Weights of a small masked image model.
Data: 44167 training examples, 63.5 epochs.
Rows from block 2 of a small masked image model, named by matrix and row number. Rows with one number belong to one neuron. Each number is 128 + 32 x the weight over its row's rms, rounded and kept within 0 to 255. All counts start at 0.
After each neuron's rows are labels from the 100 images, of 14848, where the neuron reaches its highest value: "colour at peak" is the nearest of a few named colours to the mean colour under the peak. Only what is clearly more common there than usual is listed. The data: telescope images of galaxies (Galaxy Zoo DECaLS).
# fc1: MLP up (model.blocks.2.mlp.fc1.weight, 256x64), inputs 0-63
# fc2: MLP down (model.blocks.2.mlp.fc2.weight, 64x256, transposed), outputs 0-63

fc1.124 [145 106  80  93 132 103 100 167 126 195 152  88 151 146  92 131 189 145 187 147 110 109 124 103 152 138 109 100 117 118 100 111 124  88  84  47 154 141 141 101 125 149 122 107 174 162 121 181 148  63 112  96 144 160  55 179 140 112 163 144 115 141 150 108]
fc2.124 [ 64 115 140 110 106 126  93 133 161 180 187 134 156 125  85  99 181 154 174 182 117 107 140 144 129 162 137 111 161 132 148  97  97  85 128  66 197  90  58 130 131 114 111 180 114 145 149 114  99  89 135  83  90 130 150 146  99 141 154 142 116 172  93 161]
colour at peak: grey; pink

fc1.70 [113 106  95 176 164 157 122 132 126 122 124 176 159 116  90 125 150 108 149 142 115 114 100 116  76 130 150 116 136 128 125 146 112 108 123  95 186 124  96 161 159 123 156  76 149  79 197  86  68 121  98 130 136 119 132 188 143 176  52 124  32 104 144 117]
fc2.70 [140 169 169 116  83 110 176 167 124 102 128 125 108 136 173 171  82 135  91  92 181 142 189 116 158 121 103 158 118 150 135 120 128 133  99 131  64 151 187 121 107 149 132 177 134 140  92 186 175 133 158 139 130 147 143  80 100  95 176 147 205 131 155 165]
colour at peak: brown

fc1.163 [103 179  88  81 162 115 149 138  99 176  79 205 114 110 116 110 110 112 111  80 132 145 122 161 141 180  80 145 139 124 119 108 149  69 138 149 161 144  84  67 154  96 174  90 147 133 143 142 166 158 128 125 172 160  98  67 148 110 169 139 122 183 136 111]
fc2.163 [121  95 222 162 128 144  80 147  94 138 151 137 172 183 179 180 169 157 125 199 184 156 106 158 113 142 157 128 141 140 107 122 132 215 158  92 111 192 156 139 112 167  97 139 137 140 111 140 129 136 161 134 134 128 169 139 135 125  96 113 132 122 115  92]
colour at peak: pink; white

fc1.103 [107 112 150 123 104 130 117 107  57 139  80 116 143 150 168 177  90 155 132 132 125 170  94  96 145 161 103 174 109 143 199 156 131 104 147  54 139 138 158 143  43 168 129 172  69 138 106 138 168 130 152 129  91 177  86 108 106 120 121 129 172 155 130 127]
fc2.103 [135 124  88 158 119 101  97 171 169 144 134 151 121 105 109  97 187 111 163 110 149  42 152 144  93 125  94  86 181  91  80 117 120 141 125 197  95 151  98  89 185 123 124  72 149 135 113 127 110  88 114 129 160  78 145 112 137  90 118 147  59  99 121 142]
colour at peak: brown; grey

fc1.147 [104 170 164 131 136  64 225  79 137 121  87 133 108 185 160 123 123 178 107 144 134 128  56 142 149  94  87 109 123 181 151 124 144 160 138 153 135 108 141 140  96 139 133 164  95 115 105 148 167 177 128 103  95 167 137 112 178 145 174 106 118 123 114 187]
fc2.147 [180  99  91 132 127 148  56 192 143 143 163 105 132 105 127 110 145  96 157 105 127  98 222  95 162 143 140 134 165  85 177 105 118  77 158 126 123 140 113 136 151 119 142 106 137 119 166 135  95 145 112 153 161  73 120 178 101 175 114 190 139  76 126  92]
colour at peak: brown

fc1.180 [ 62 136 101 116 183 114  81  75 128 123 121 194 160 114 106 124 156 171 173 109 137  95 152 171 115 105  73 118 139 146 152 150  65 159 142 147 119 133 160 154 149 143 132 100 220  83 140 160 111 182 121 139 102 127 160 109 196 127 110 125 116 131 156 136]
fc2.180 [170 147 116  66  87 182 177 161 149  94  97  91 125 127 129 166  97 103  73 126 116 132 148  87 142 144 180 184 133 144 119 120 159 136  94  98 135 137 119 124  95 122 148 189  84 129 122 108 157 110 129 140 159 121 127 159  21 181 141 113 119 143 178  98]
colour at peak: brown

fc1.231 [167 116  88 133 130 152 121 122  75 218 147  78 141 145 111 129 164  71 157 145 169 190 108 130 122 128 161 112 111 139 103  97 157 101 130  81 114 146 159 166 120 104 149  90 145 164 101 161  93 110 165 109 130 165 129 152 112  69 147  91 162 139 194  72]
fc2.231 [105 183 143 132 180 124 102 110 178 150 168 124 170 185 150 104 183 119 121 139  96 102 123 142  49 127  51 126 142 135 170 157 164  80 143 143 155 134 167 118 157 148 131 118 127 170  79 186 119 139 167 124 151 108 154  81 187 113 129 142 115 160  92 128]
colour at peak: white

fc1.108 [ 73 101 149 162 150  95  99  89 110 136  88 139 114 137  68 116  93 123 135  68 129 128 140 118 153 146 129 114 162  48 130 144 128 189 144 119 152 187 122  97 142  55 143 152 173 110 128 136 165 109 173 119 130 142  65 141  68 114 126 144  80 174  95 144]
fc2.108 [ 95 132 115  91 129 181 131 151 117  90 160 121 133 120 152 121 160 174 146 137 137 173 159 166 100 119 110 129 118 127 136 125 181 123  70 122 131  86 188 181 104 157 184  90 140 144 165  96  92 171  42 134 138 193 165 124 142 130 143 137 139 123 131  46]
colour at peak: white

fc1.157 [148  91 109 107  94 142 116  95 145  93 102 169 154 120 147 118 102 141 144 112 155 174  82 157 175 175 131 101 128  43  86 111 144  92 170 138  96 156 131 154 122  81 149 145 134 144 129  99 159 133 188  32 128 127 144 129 145 156 129 190  74 133 170 116]
fc2.157 [167 119 125 158 157 128 152 138 154 129 167  92 106 118 113 149 126 133  98 119 170  59  97 101 148  72 138 130 123 138 200  89  90 120 103 138 125 110 177 121  83  99 159  78 135 155 166 117 117 179  65 175 168 154 179 146 172  75  92  79 122 139 120 148]
colour at peak: brown

fc1.2 [146  85 113 122 123 100  95 111  86 167 102 102 163 129  97 176 119  95 131 167 147 148 154 106  75 135 154 136 113 126 163 101 202 203  70 119 108 181 159 140 153  88 116  82 145 153  74 135  98 162 166 132 155 149 114 158 115 155 159 154 167 131 170  78]
fc2.2 [138 108 182 121 115 121 124 146  65 116 123  87 129 103 156 132 156 102 141 129 174 149 141 140 112 143 127 164  88 154 176 163  75 181 172 140 148 180  87  83 110 132  63  58 159 144 118 109 106 151 179 117 140 157 158  76 172  88 153 172 117  91 123 103]
colour at peak: pink; grey

fc1.167 [ 85  74 123 188 158 156 104 114 148 140 102 123 138 124 188 150 161 173 182 153 135  99 108 101 166 192 114 124 105  82 159  96 120  80 112  48 161 147 131 150  74  72 160 147 185 108  99 134 101 116 124 101 139 102 118 109 104 129 123 173 139 158 151 113]
fc2.167 [143 161  90 145 120 100 108 159 107 122 132 157 114 160  97  78 120  45 151 142 130 135 133 139 138 115  88 125 133 176 115 168 109 116 147 186  46 125 138 137 199 162 130 129  72 168 159 155 100 104 128 176 113 136 217  97 127 148 115  84  95 127 125 139]
colour at peak: grey

fc1.85 [141 127 138 100 104  78 159 120  71 217 121 125 123 109 134 128 151  42 141 157 162 135  95 116 138 157 148 104 128 159 117 108 143 121 127  37 137 148 143 105 127 103 113 105 197 147  82 180  99 135 121 107 189 167 189 162 110 110 131 121 118 133 132 101]
fc2.85 [150  99 134 192 139 100  86 161 117 140 144 128 113 144 185 147 129  70 152 132 159 102 130 173 134 135 122 159 105 147 172 162 111  99 158 152 151 116 130 115 137 149  30 101  97 156 107 133  92  93 170 120 103 107 138  78 182  99 147 152 119  35 101 150]
colour at peak: white

fc1.222 [ 91 129 141  50 116 127  72 171 118 159  96 117 116 111 108 111 171  75 134 135 154 139 112 104  87 105 120 180 138 103 125 123 108 109 184  89 169 126  62 157 101 156  94 100 155 143 137 129 136 143 155 117 197 205 157 126 145  87 130 169  81 111 125  85]
fc2.222 [168 123 175 174 112  93 185 150 129 141 145 130 138 123 146 120 149 121 154 114  95 103 109 183 117 162 142 151 113 140 191 169  70 113  96 181 129 148 135  84 150 136 121 112 141 108  86 111 114 105 122 108  90  45 118  22 155 153 131  90 106  95 123 150]
colour at peak: grey; brown

fc1.181 [125 148  97  94 140 120 134 132 144 135 146 141 162 127 131  59  82 162 182  91 151  73  86 148 113 137 144 116 135 139 138 115 160 184 104  83 131 194  72 136 142 119 116 162 211 105 202 145 173 128 114 134  86  90 167 147  99 157 136 146 108 153 136 174]
fc2.181 [ 97 107 139  91 128 174 104 131 113  77 108  81  92 100 100 184 101 153  86 145  80 167 178 118 130 114 132 125  97  94  61 106  62 107 103 151 100  94 182 130 137 139 159 123 107 132  59  70 134 112 102 169 125 146 110  96  87 123  81 117 104 111 132  89]
colour at peak: brown

fc1.194 [137 137 115  85 147 107  90 154 178  72 142  99 128 111 158 135  89 154 135 195 157 184 128 121 131 142 135 115 137 100 173  49 200 159 116 181  99 112 110 150 145 180  61 112 146 146 116  57 134 168 153 104 120 121 125 124 103 165 133 128  94 124 164 136]
fc2.194 [109  77 134 108 122 156 137 119  48 169 122 111 118 212 117 147 199 114  98  92 133  94 147 167 124 131 180 191  84 117 124 171 111 124  96  59 167 133 124 116 127  83 133 113  98 111 136 148 115 105 162 181 157 133 152 126 133 107 130 103 178 133  80 113]
colour at peak: brown

fc1.249 [132 166 107 117 115 221  85  89 125  86 131 111 114 139 160 155 108 103 149  59 145 176 117  40  86 174 116 161 141 112 172 130 157 142 156 104 121 163 148 145 174 119 131 142 109 129 120  60 161 118 161 118 122 124 109 178 107 144 106 178 130 116  82 125]
fc2.249 [100  91 175 171 166  62 133 110 111 177 146 152 126 144 136  94 132 200 119 142 141 179 114 204 124  68 136 105 105 141 110 128  98 152 122  96 138 164 120  56  72 142 116 114 152 146 108 166  87 143 136 136  98 121 133  84 109  80 158  94 134 121 121  71]
colour at peak: brown

fc1.96 [ 96  92 142 171 131 108  98  82  82 136 146  93 164 128 145  84 154  94 121 101 118  98  39 145 105 138 101 112  61 132 118 164  78 121 143  77 124 123 114 100 101 152  75 148 157 145  91 166 137 205 139 131 127 133 167  91  87 139 170 130 104 174 148 155]
fc2.96 [168 126 109 127 102 111  95 147 169 153 127 148  89 147 156  97 121  85 160 139 111 176 175 112 140 102 168 131 126 127 147  87 134 139  99 142 143 107 123 125 147  82 106  51 155 156 167 140  92  33 158 122 124 122  63 111 195  80 106 106 162 163  93  94]
colour at peak: grey

fc1.68 [114  84 159 105  87  25 106  98 111 151 136 155 126 145 112 108 131 116 199 166 163 144 133 168 145 138 180 108 148 147 105 111  94 109 167  97 133 186 132 134 146 160  74  80 162 175 151 122 150 119 187 110 126 161 132 158 133 192 151 122 143 106 118 158]
fc2.68 [163 163 166 173 173 170 131 147 137 163 126  84 152  76 159 117 133  72  83 100 108  47 133 137 122 164 108 178  99 133 193 143 157  85 102 177 157 104  64 117 119 117 153 112 108 130  86 170 106 111 124  92 102 120 120 109 140  75 136 143  98 121  97 144]
colour at peak: grey; pink

fc1.255 [ 92 129  73  74 139 161 139 162 126  88 132 145 151 111 172 114 129 110 133 119  86 116 169  97 199 188 161 171 160  95 116  71 120  96 117 140 136  97 132 148 137 152 139  42 129 120 138 107 110  80 144  92 172 108 131 171 149 180 107 105  87 141 167  94]
fc2.255 [136 120 183 130 114 146 133 116 129 137 115  76 109 109  63 152  88 173 145 132 136 131 104 127  75 106 106 113  81 171 169 174 113 185 124 128 140 141 119  95  79 113 139 201 140 123 193 138 144 161  96 128  48 140 118  84  99 105 121 157 176 141 129 189]
colour at peak: brown

fc1.182 [ 78  98 151 113 170 171  65  95 177 165 122 115 129 161  94 108 140 161 157  86 131 116 148 149 177 165 146 116 159 152 118 133  75 123 146  56 154 134  76 129 119  98 157 163 133  75  74 118 136  98 146 120 146 214 105 129 117 125 141 168 156 172 113 133]
fc2.182 [131 119 137  57 121 141  91 118 126 152 104 148 122 132 131 136 169 173 118 123 115  75 154 147 191  86 154 119 149 182 114  89  94 169 115 130 187 107  64  52  99 117 107 154 160  91 129 114 153 112 128 140 155 164  90 167 111 174 152 153  99 134 169  65]
colour at peak: brown