python train.py --arch="swin" --model="masked image model" --dataset="telescope images of galaxies (Galaxy Zoo DECaLS)" --train_examples=44167 --image_size=48 --crop_scale_min=0.7 --horizontal_flip=true --translate=0.12 --rotation_deg=10 --method="simmim" --mask_ratio=0.75 --loss="l1" --norm="layernorm" --norm_position="pre" --hidden_act="gelu" --mlp_ratio=4 --head_dim=16 --fused_qkv=false --bias="all" --qk_norm=false --layer_scale_init=0.1 --parallel_block=false --inner_norm=false --patch_size=[2, 2] --depths=[3, 3, 3] --widths=[64, 128, 256] --init="torch_default" --residual_init="none" --optimizer="soap" --beta2=0.95 --learning_rate=0.0017 --beta1=0.95 --shampoo_beta=0.95 --eps=1e-08 --precondition_frequency=10 --max_precond_dim=1536 --one_sided=false --adamw_lr_other_params=0.0017 --gradient_centralization=true --max_steps=7300 --batch_size=384 --epochs=63.5 --lr_schedule="cosine_restarts" --final_lr_fraction=0.1 --warmup_steps=140 --weight_decay=0.4 --adamw_weight_decay_other_params=0.05
Rows from block 2 of a small masked image model, named by matrix and row number. Rows with one number belong to one neuron. Each number is 128 + 32 x the weight over its row's rms, rounded and kept within 0 to 255. All counts start at 0. Numbers have three digits each.
After each neuron's rows are labels from the 100 images, of 14848, where the neuron reaches its highest value: "top examples" is what is common among them. Only what is clearly more common there than usual is listed. The data: telescope images of galaxies (Galaxy Zoo DECaLS).
# fc1: MLP up (model.blocks.2.mlp.fc1.weight, 256x64), inputs 0-63
# fc2: MLP down (model.blocks.2.mlp.fc2.weight, 64x256, transposed), outputs 0-63

fc1.17:106108135149061101109173144155159103174159100152129150143090135151156145109109114175122088205153076140177094142208124135146096135119138075059106120160191095103120113109118100123136124074111113
fc2.17:146192131156154162120093117172131151134096127107143169127166094130096123104140093034123106077166121107104188153115111081141170189120135142117182168086096144172138096100182090112118104145106102
top examples: shape: featured or disk; edge-on disk: no; spiral winding: tight

fc1.172:078092100124163101060150102084089113145177127169118103158155134087093151136119158128122145178120177121101119163113122123114100093060127123082135136191228153139117168149111143154161138120170143
fc2.172:143160142128173148154158107203123092136129157149181131165137143126096173108177158107098102155155099148149106167163126094145132070121138170085124113156131130131125147024169090098153093060113146
top examples: shape: featured or disk; edge-on disk: no; spiral arms: yes

fc1.30:161215092141158108154166093144122169159193083141138156094142147141147085146088122134117114142143091125079164125174111158109069156126108166061147161101158110139103079135105086154097144166096162
fc2.30:135052149132138177131097148129130083109092173103127071135100094129095130147108144112140112134158162085182111127120184099151171175136133102144120157172116144085146170102157210096149111083108058
top examples: shape: star or artifact

fc1.0:157127158090136136169141114139146156108110118108125157084177140163110090120157141177147131166137183157109137142056176074130190079157104119183052086165143159132137133119181175140125152145170123
fc2.0:127142124116167170113170123095113094183127154150160102205076122082130140181105143121092108132127081128165110103145084137096071215106173134145151192170071103158129143129113132110129089127144131
top examples: roundness: round

fc1.208:118152159097170203142151162139130145110151097140110125065138166165116103046149131162124144148166121121099137102072113055144092150147168121130181172126145090196122144111181121152144167096128152
fc2.208:114075108152089073120116107130121077093104123088120120148128134127121138164106072171169123129087150151124076150158144161094151134087108147124046074110091157029119157139070127109134093118129101
top examples: roundness: round

fc1.175:144140054065141099111168114068108139126136158122144119100121097138073124117132115171126164102110188174122127087147167050119177076110122129152128122069060098133096146118072158109099142142138128
fc2.175:102099196127123168145093135136127104120070082094113156127095128110178119146117141092127095160114056119137136129061080183135049185169122103154124118154118156102133078098136116164179107161138146
top examples: roundness: round

fc1.14:124140152148097139069161109125146105085200103122173099117085151073196120149172163123114153160120122120116130071153142189147139198154117060101136093126134156158125092117094113127121192101155111
fc2.14:163123087103185135154116131167100162196047110165095143164165116153081132143087089142154116110170134101145142196103143070109104080096159166155115170111144120114134142117120151123092080138124184
top examples: shape: featured or disk; edge-on disk: no; bulge size: small

fc1.148:131164110150080098079136143076071156119079158126130143135077129149110108179094143113141133125124144146207081122057139077114204130151177192102117117152124111116101108073094123129143152148145145
fc2.148:113093124077185174165137116152197140147175130108165147111162130082134184122160128142150154132145084126069192125163134131127064135186109058185111101136121125126165134173114156131149111137103094
top examples: roundness: cigar-shaped

fc1.23:111185145138129105095089142117118166131144085116117144149084090165141135136153128126128085109150097099153206171161110103100181159110115190129147092163159194138102148125132046175145093096144077
fc2.23:138143194140117184081084093161131126139112126165101181146137103133101156108106109073144106085146146120119182175222098159155142115147092185103101158117132140126151141048158109140137109128112084
top examples: shape: star or artifact

fc1.153:213182087127095098125148099147148108118142103090189070131219103135127121164157086141098100112105165122078155105161113124120081082148130135098116116109084138115189152134093092100140115129130091
fc2.153:088097131100151166127090135138123129149108144152091146114035130096111121081113117134124153094139114118156143196026158096119185135124131120125147135135155150130089095030176141169128125114108135
top examples: spiral arms: yes

fc1.46:159088162102107109192200132101144181138099132097156166146152158087172142165136158161132153149134175150069120139121086143158122132154152142173094145213088145093162130169184120145118149142164128
fc2.46:098118107121147147079089115113105069112127081115075135133083076139089088120143086084087090131082072119160161128105162118107105133114105106095123126075105130125067116044089152076147115170112111
top examples: roundness: round

fc1.26:121128160179099121112090145158148134086172101116118186150085119167150134174074178130144079089127130125135180128082128133071196144150103146104128146144186171100089109131124079110106101071136078
fc2.26:070131136160127212083130166156142128147111130150150173129114126108126168130167145049121169055149131101119137178154166118135180118114109149115155109080146127045108139098123090138146151162092087
top examples: shape: star or artifact

fc1.112:117054158125148136130131141112138069133129202162111132120138120142143145178163171125075101157135130150130098084137101126170099144135140084088110098184224136091077147143082139118121098091075117
fc2.112:124213151135117093148132125148162153084119131119153093072160212141121146137112053170131161157151114065165096159144158117129146075173083151146170127078114141107080124094118125111104124157129104
top examples: spiral arms: yes

fc1.235:089118136102138155066143117124134168146137109141113125177091126111098143103165147056161092107176109116119135140145098130052089203138155119077062092124135131161178090085124161145131127175086155
fc2.235:094177082097109118134099121100119143072106137112144177050152102127156137158136114166133130168069141124150078082074168152148110132132081135176162147122142072075095130201106087147124134105146100
top examples: edge-on disk: no; spiral arms: yes

fc1.250:089164141122110100093122147101159143114176116093159165083112135128124156167096072121181108038168091084148121120167123142111130182182151133153158099041140110102121105175140105084136136157116120
fc2.250:127099115140173135147113101128082083174125132163119064175162146132148101115164167140039127157143150130119115132171128152165155108066114109105106159182111112146197191073168089135122118089136131
top examples: edge-on disk: yes

fc1.176:163129137105108169083131138128088116132142108122172163141082079104156088160107180160096121121161105121153140107162096055136156104096172116132111169132139198115161033200110163138141106113143126
fc2.176:164139106119153116195129115099076173096088144125059098074089204150116147108115126153179154120101141190119138135108161192120108168167106096101132146126095125134119187089138117129148139131195125
top examples: bar: no; shape: star or artifact

fc1.149:116170096101171139135148184134135066059124115101150124132169176184182130105199103133100095121139104114151120130116142159090078086101176082126135124073062139095144097102141119138164141163156136
fc2.149:138070137130091124111127065128113179166104122108073117103080065098088088160068142180160162112095124138087083103093081124157156134109091130130076088139162099141080126164081122118113125105140093
top examples: roundness: round

fc1.95:149159153136126143113125144117145138116142164099113166139063098115152099161175155140123122150155152090142097055134186105116161134111144076128159120126132156069085136140084173084248100122113135
fc2.95:065139099138143096121120127133135136118155078175122115120187170159130152077088101104155097120087077146089128193114131164175099160196137156165150109142134096129121148108143067166059181130144141
top examples: shape: featured or disk; edge-on disk: no; spiral arms: yes