Rows from block 6 of a small masked image model, named by matrix and row number. Rows with one number belong to one neuron. Each number is 128 + 32 x the weight over its row's rms, rounded and kept within 0 to 255. All counts start at 0.
After each neuron's rows are labels from the 100 images, of 14848, where the neuron reaches its highest value: "responds to" is what is common among them. Only what is clearly more common there than usual is listed. The data: telescope images of galaxies (Galaxy Zoo DECaLS).
# fc1: MLP up (model.blocks.6.mlp.fc1.weight, 1024x256), inputs 156-207
# fc2: MLP down (model.blocks.6.mlp.fc2.weight, 256x1024, transposed), outputs 156-207

fc1.559 [ 65 128 100 144 107 132  97 180 166 105  73 130 157 146 180 131 157 129 137 173  89 169 162 140 148 122  94  81 111 108 140 124 132  82  69 135 189  80  75 128 189  64 141 164 105 124 188 145 144 140 138 153]
fc2.559 [145 160 132 112 125 166 192  44 126 129 187 178 117 154  80 109 100 123  89  82 125 124 146  96 192 155 174 125  87 108 115 103 130 163 170 104 112 131 146 111 133 192 113 128 131 145  96  80  75 172 103  65]
responds to: edge-on disk: no; spiral arms: yes

fc1.6 [176 102 113 110 117 132 123 113 208 164 138 120  74 117 118 131 134 119 190  89 196 165 130 131 123  90 154 125 140 106 118 167 123 107 103 117 102  99 102 104 128  84  93 170 136 152 102 104 120 106 185 109]
fc2.6 [ 89 186 175 168 146 166  96 168  81 127 110 152 119 126 148 109 200 148 153 124 101 136 103  81 115 140  86 155 108 165 135 112  84 138 183 112 138 107 156 199 141 192 144  74 129  96 133  91 116 100  98 136]
responds to: bar: no; bulge size: small

fc1.708 [148  96 173 125 137 192 141  98  91 155 105 153 166  66 159 108 111  95  99 160 115 112 111 157 110  81 115 169 142 193  95 174 104  52 100 142 122 110 131 130 167 145 160 113 125 122 123 159 158  90 167 160]
fc2.708 [ 72  77 143 108  86  39 114 137 184 145 105 133 143 177  93 153  83 158 126 143 190 108 172 173 172  88 144 125 188  98 106 119 128 191 148  92 160 132 117 147 165  91  79 136 132 183 122 110  50 147 144 157]
responds to: spiral arms: yes

fc1.344 [129 173  28 120 133 150 167 168 116 120 152  96 134 132  85 183  73 144 161 137 152 128 119 127 124 116 170 115  72 115  94  67 101 112 124 176 109 140 156 189 136 126 121 116  96 149 151 133  89 139  59 123]
fc2.344 [107 124 137 125  86 125 143  88 117 139  76 127 133 156 133  84 167 158 109  78 120 129 120  80 152 143  86 103 134 138 152  95 124 149 133 109 128 155 155 151  93 151 144 115 141 118 111  99 197 130 144  87]
responds to: spiral arms: yes

fc1.361 [123 121  84 118  58 122  89 101 166 130 111 107 139 142 129 159 158 183 134 134  76 131 138 119 109 100  98 107 156 130 163 195 124 104 111 109 123 129  62 111 131 119 132 173 140  92  97 157 131 158 121 125]
fc2.361 [162  95 113 109 111  95 153 181 117 123 187 118 134 141 101 101 147 131 111  93 196 119  44 109  97 144 185 106 136 170 103 149 165 124 123 134 155 129 140 134 182 127  93  92  96 129 111 103 107 140 179 128]
responds to: shape: featured or disk; edge-on disk: no; spiral arms: yes

fc1.674 [181 189 129 113 114 116 135 144 173 127  86 123 130 159 120 153 116 153 140 123 197 136 165 116  89 102 120  67 133 159 130 158 111 142 161 236 123  88 170 191 102 171 120 146  91 132 167  67 136 145  94 130]
fc2.674 [120  95 129 125 157 118 102  64 117  92 127 152 127  76 115 166 154 132 145 164  58 111 152 168 136 139  78 123 108 150  85  98 106  95  95  82 135 134 107  14 178 110  65 136 136 154  72 174 161 153 125 117]
responds to: spiral arms: yes

fc1.730 [193  78 164  95  74 125  77 151 136 127 131 112 180 155 157 138 161 105 132 125 137  81  78 137 192 125 136 128  98 137  87 171 104 151 120 133 182  85  88 164 118  25 138 147 110 133 149 120 136 105 141 185]
fc2.730 [165 130 142 176 173 184 188 105 168 158  79 135 144 183 101 117 179 130  95 124 105 149 167 129  59 129 123 118 112 106 158 107 174  93 139 150  96  98 156  83 157 159 131 106 156 114  76 169  99 126 167 125]
responds to: edge-on disk: no; spiral arms: yes; spiral winding: tight

fc1.566 [136 125 134 139 117 115  97 115 147 106 128  89  97 126 115 119 110 107  56 131 108 174  87 147 107 105 162 145 108 107 127 124 196  75  40 127 114 125  48  93  88 167 117 136 116 171  69 130  51 100 151  84]
fc2.566 [ 74 105 140 115 128 126 100 127 139 121  99 128 145 147 162  72 144  80 165 125 183  82 174  25 166 104 118 106 122 119 114 125 111 114 146 123 117  57 163 118 142 128 121 155  97 112 173 144 153 158 143 153]
responds to: shape: featured or disk; edge-on disk: yes

fc1.495 [133 141 117 120  97 145 133 129 157 161 120 153  92 182 201 209  77  90 162 142 108 133 144 105 193 115  73  89 115  53 143 127 141 124 191  69 110 107  83 140 153 109 162 102  95 121 125 128  95 164 142 143]
fc2.495 [118 128 167  77 173 160 101 121 100 137 163  83 128 120 105  66 132 120 131 104 147 122  84  86 136 133 120 128 159 192  74 145 149 111  94 132 157 177 144 118 127 119  65 126 113 145 137 121  80 145 118 109]
responds to: edge-on disk: no; spiral arms: yes

fc1.632 [ 86 117 106 211 108 159 173 175 119  86 201 121 120 128  86  90  97 146  94 150 135 125  83 112 109 116 137 106 101 126 145  72  93 117 150  85 126 132 169 143 182  76  80 152 173 163 129 134  81 180 128 163]
fc2.632 [154  94 133  76 112 143 163 121 149 145  79 156 124 170 171 105 100 132 141 111 112 144 198 129 141 110 168 164 160 133 147  84 108  73  78 116 124 139 110  80 108 129 140  89 136  94 138 155 171  70 101 108]
responds to: bar: no

fc1.177 [101  98 157 158  69 132 159 109  92 107 134 132 128 136 105 137 116 126  91 145 110 202 162 153 132 109 127 118 130 128 105 104 166 112 166 128  84 139  84 173 118 163 114 153 161 178 128  97 141  77 103  95]
fc2.177 [ 78 129 108 143 126 180 127 104  99 158 105 164 146 117 125 150 220 101 127 121 123 102 101 102 120 130 148 127  82 180 149 150 104 184 104 100 211 156 196 123 174  85 142  61  92 171 103 116 100 140 128 151]
responds to: shape: featured or disk; edge-on disk: no

fc1.76 [158 111 127 149 113 182 130  94 138 134 134 134 113 116  24 136  77 168 122 142 133  69 165 120 144 110  73 118 119  90 127  92 109 141  84 162 140 131 167 102 171  92 102 130  81 120 160 177 124 137 128 178]
fc2.76 [ 96 105 129 122 148 116 122 130 129 148 162  79 114 125 108 150 185 153 165 105  84 141  52 180 160 114 143 160  99  87  82 168 168 143 177 156 144 161 121 157 131 160 169 161 155 164 106  87 132 156  97  84]
responds to: spiral arms: yes; bar: no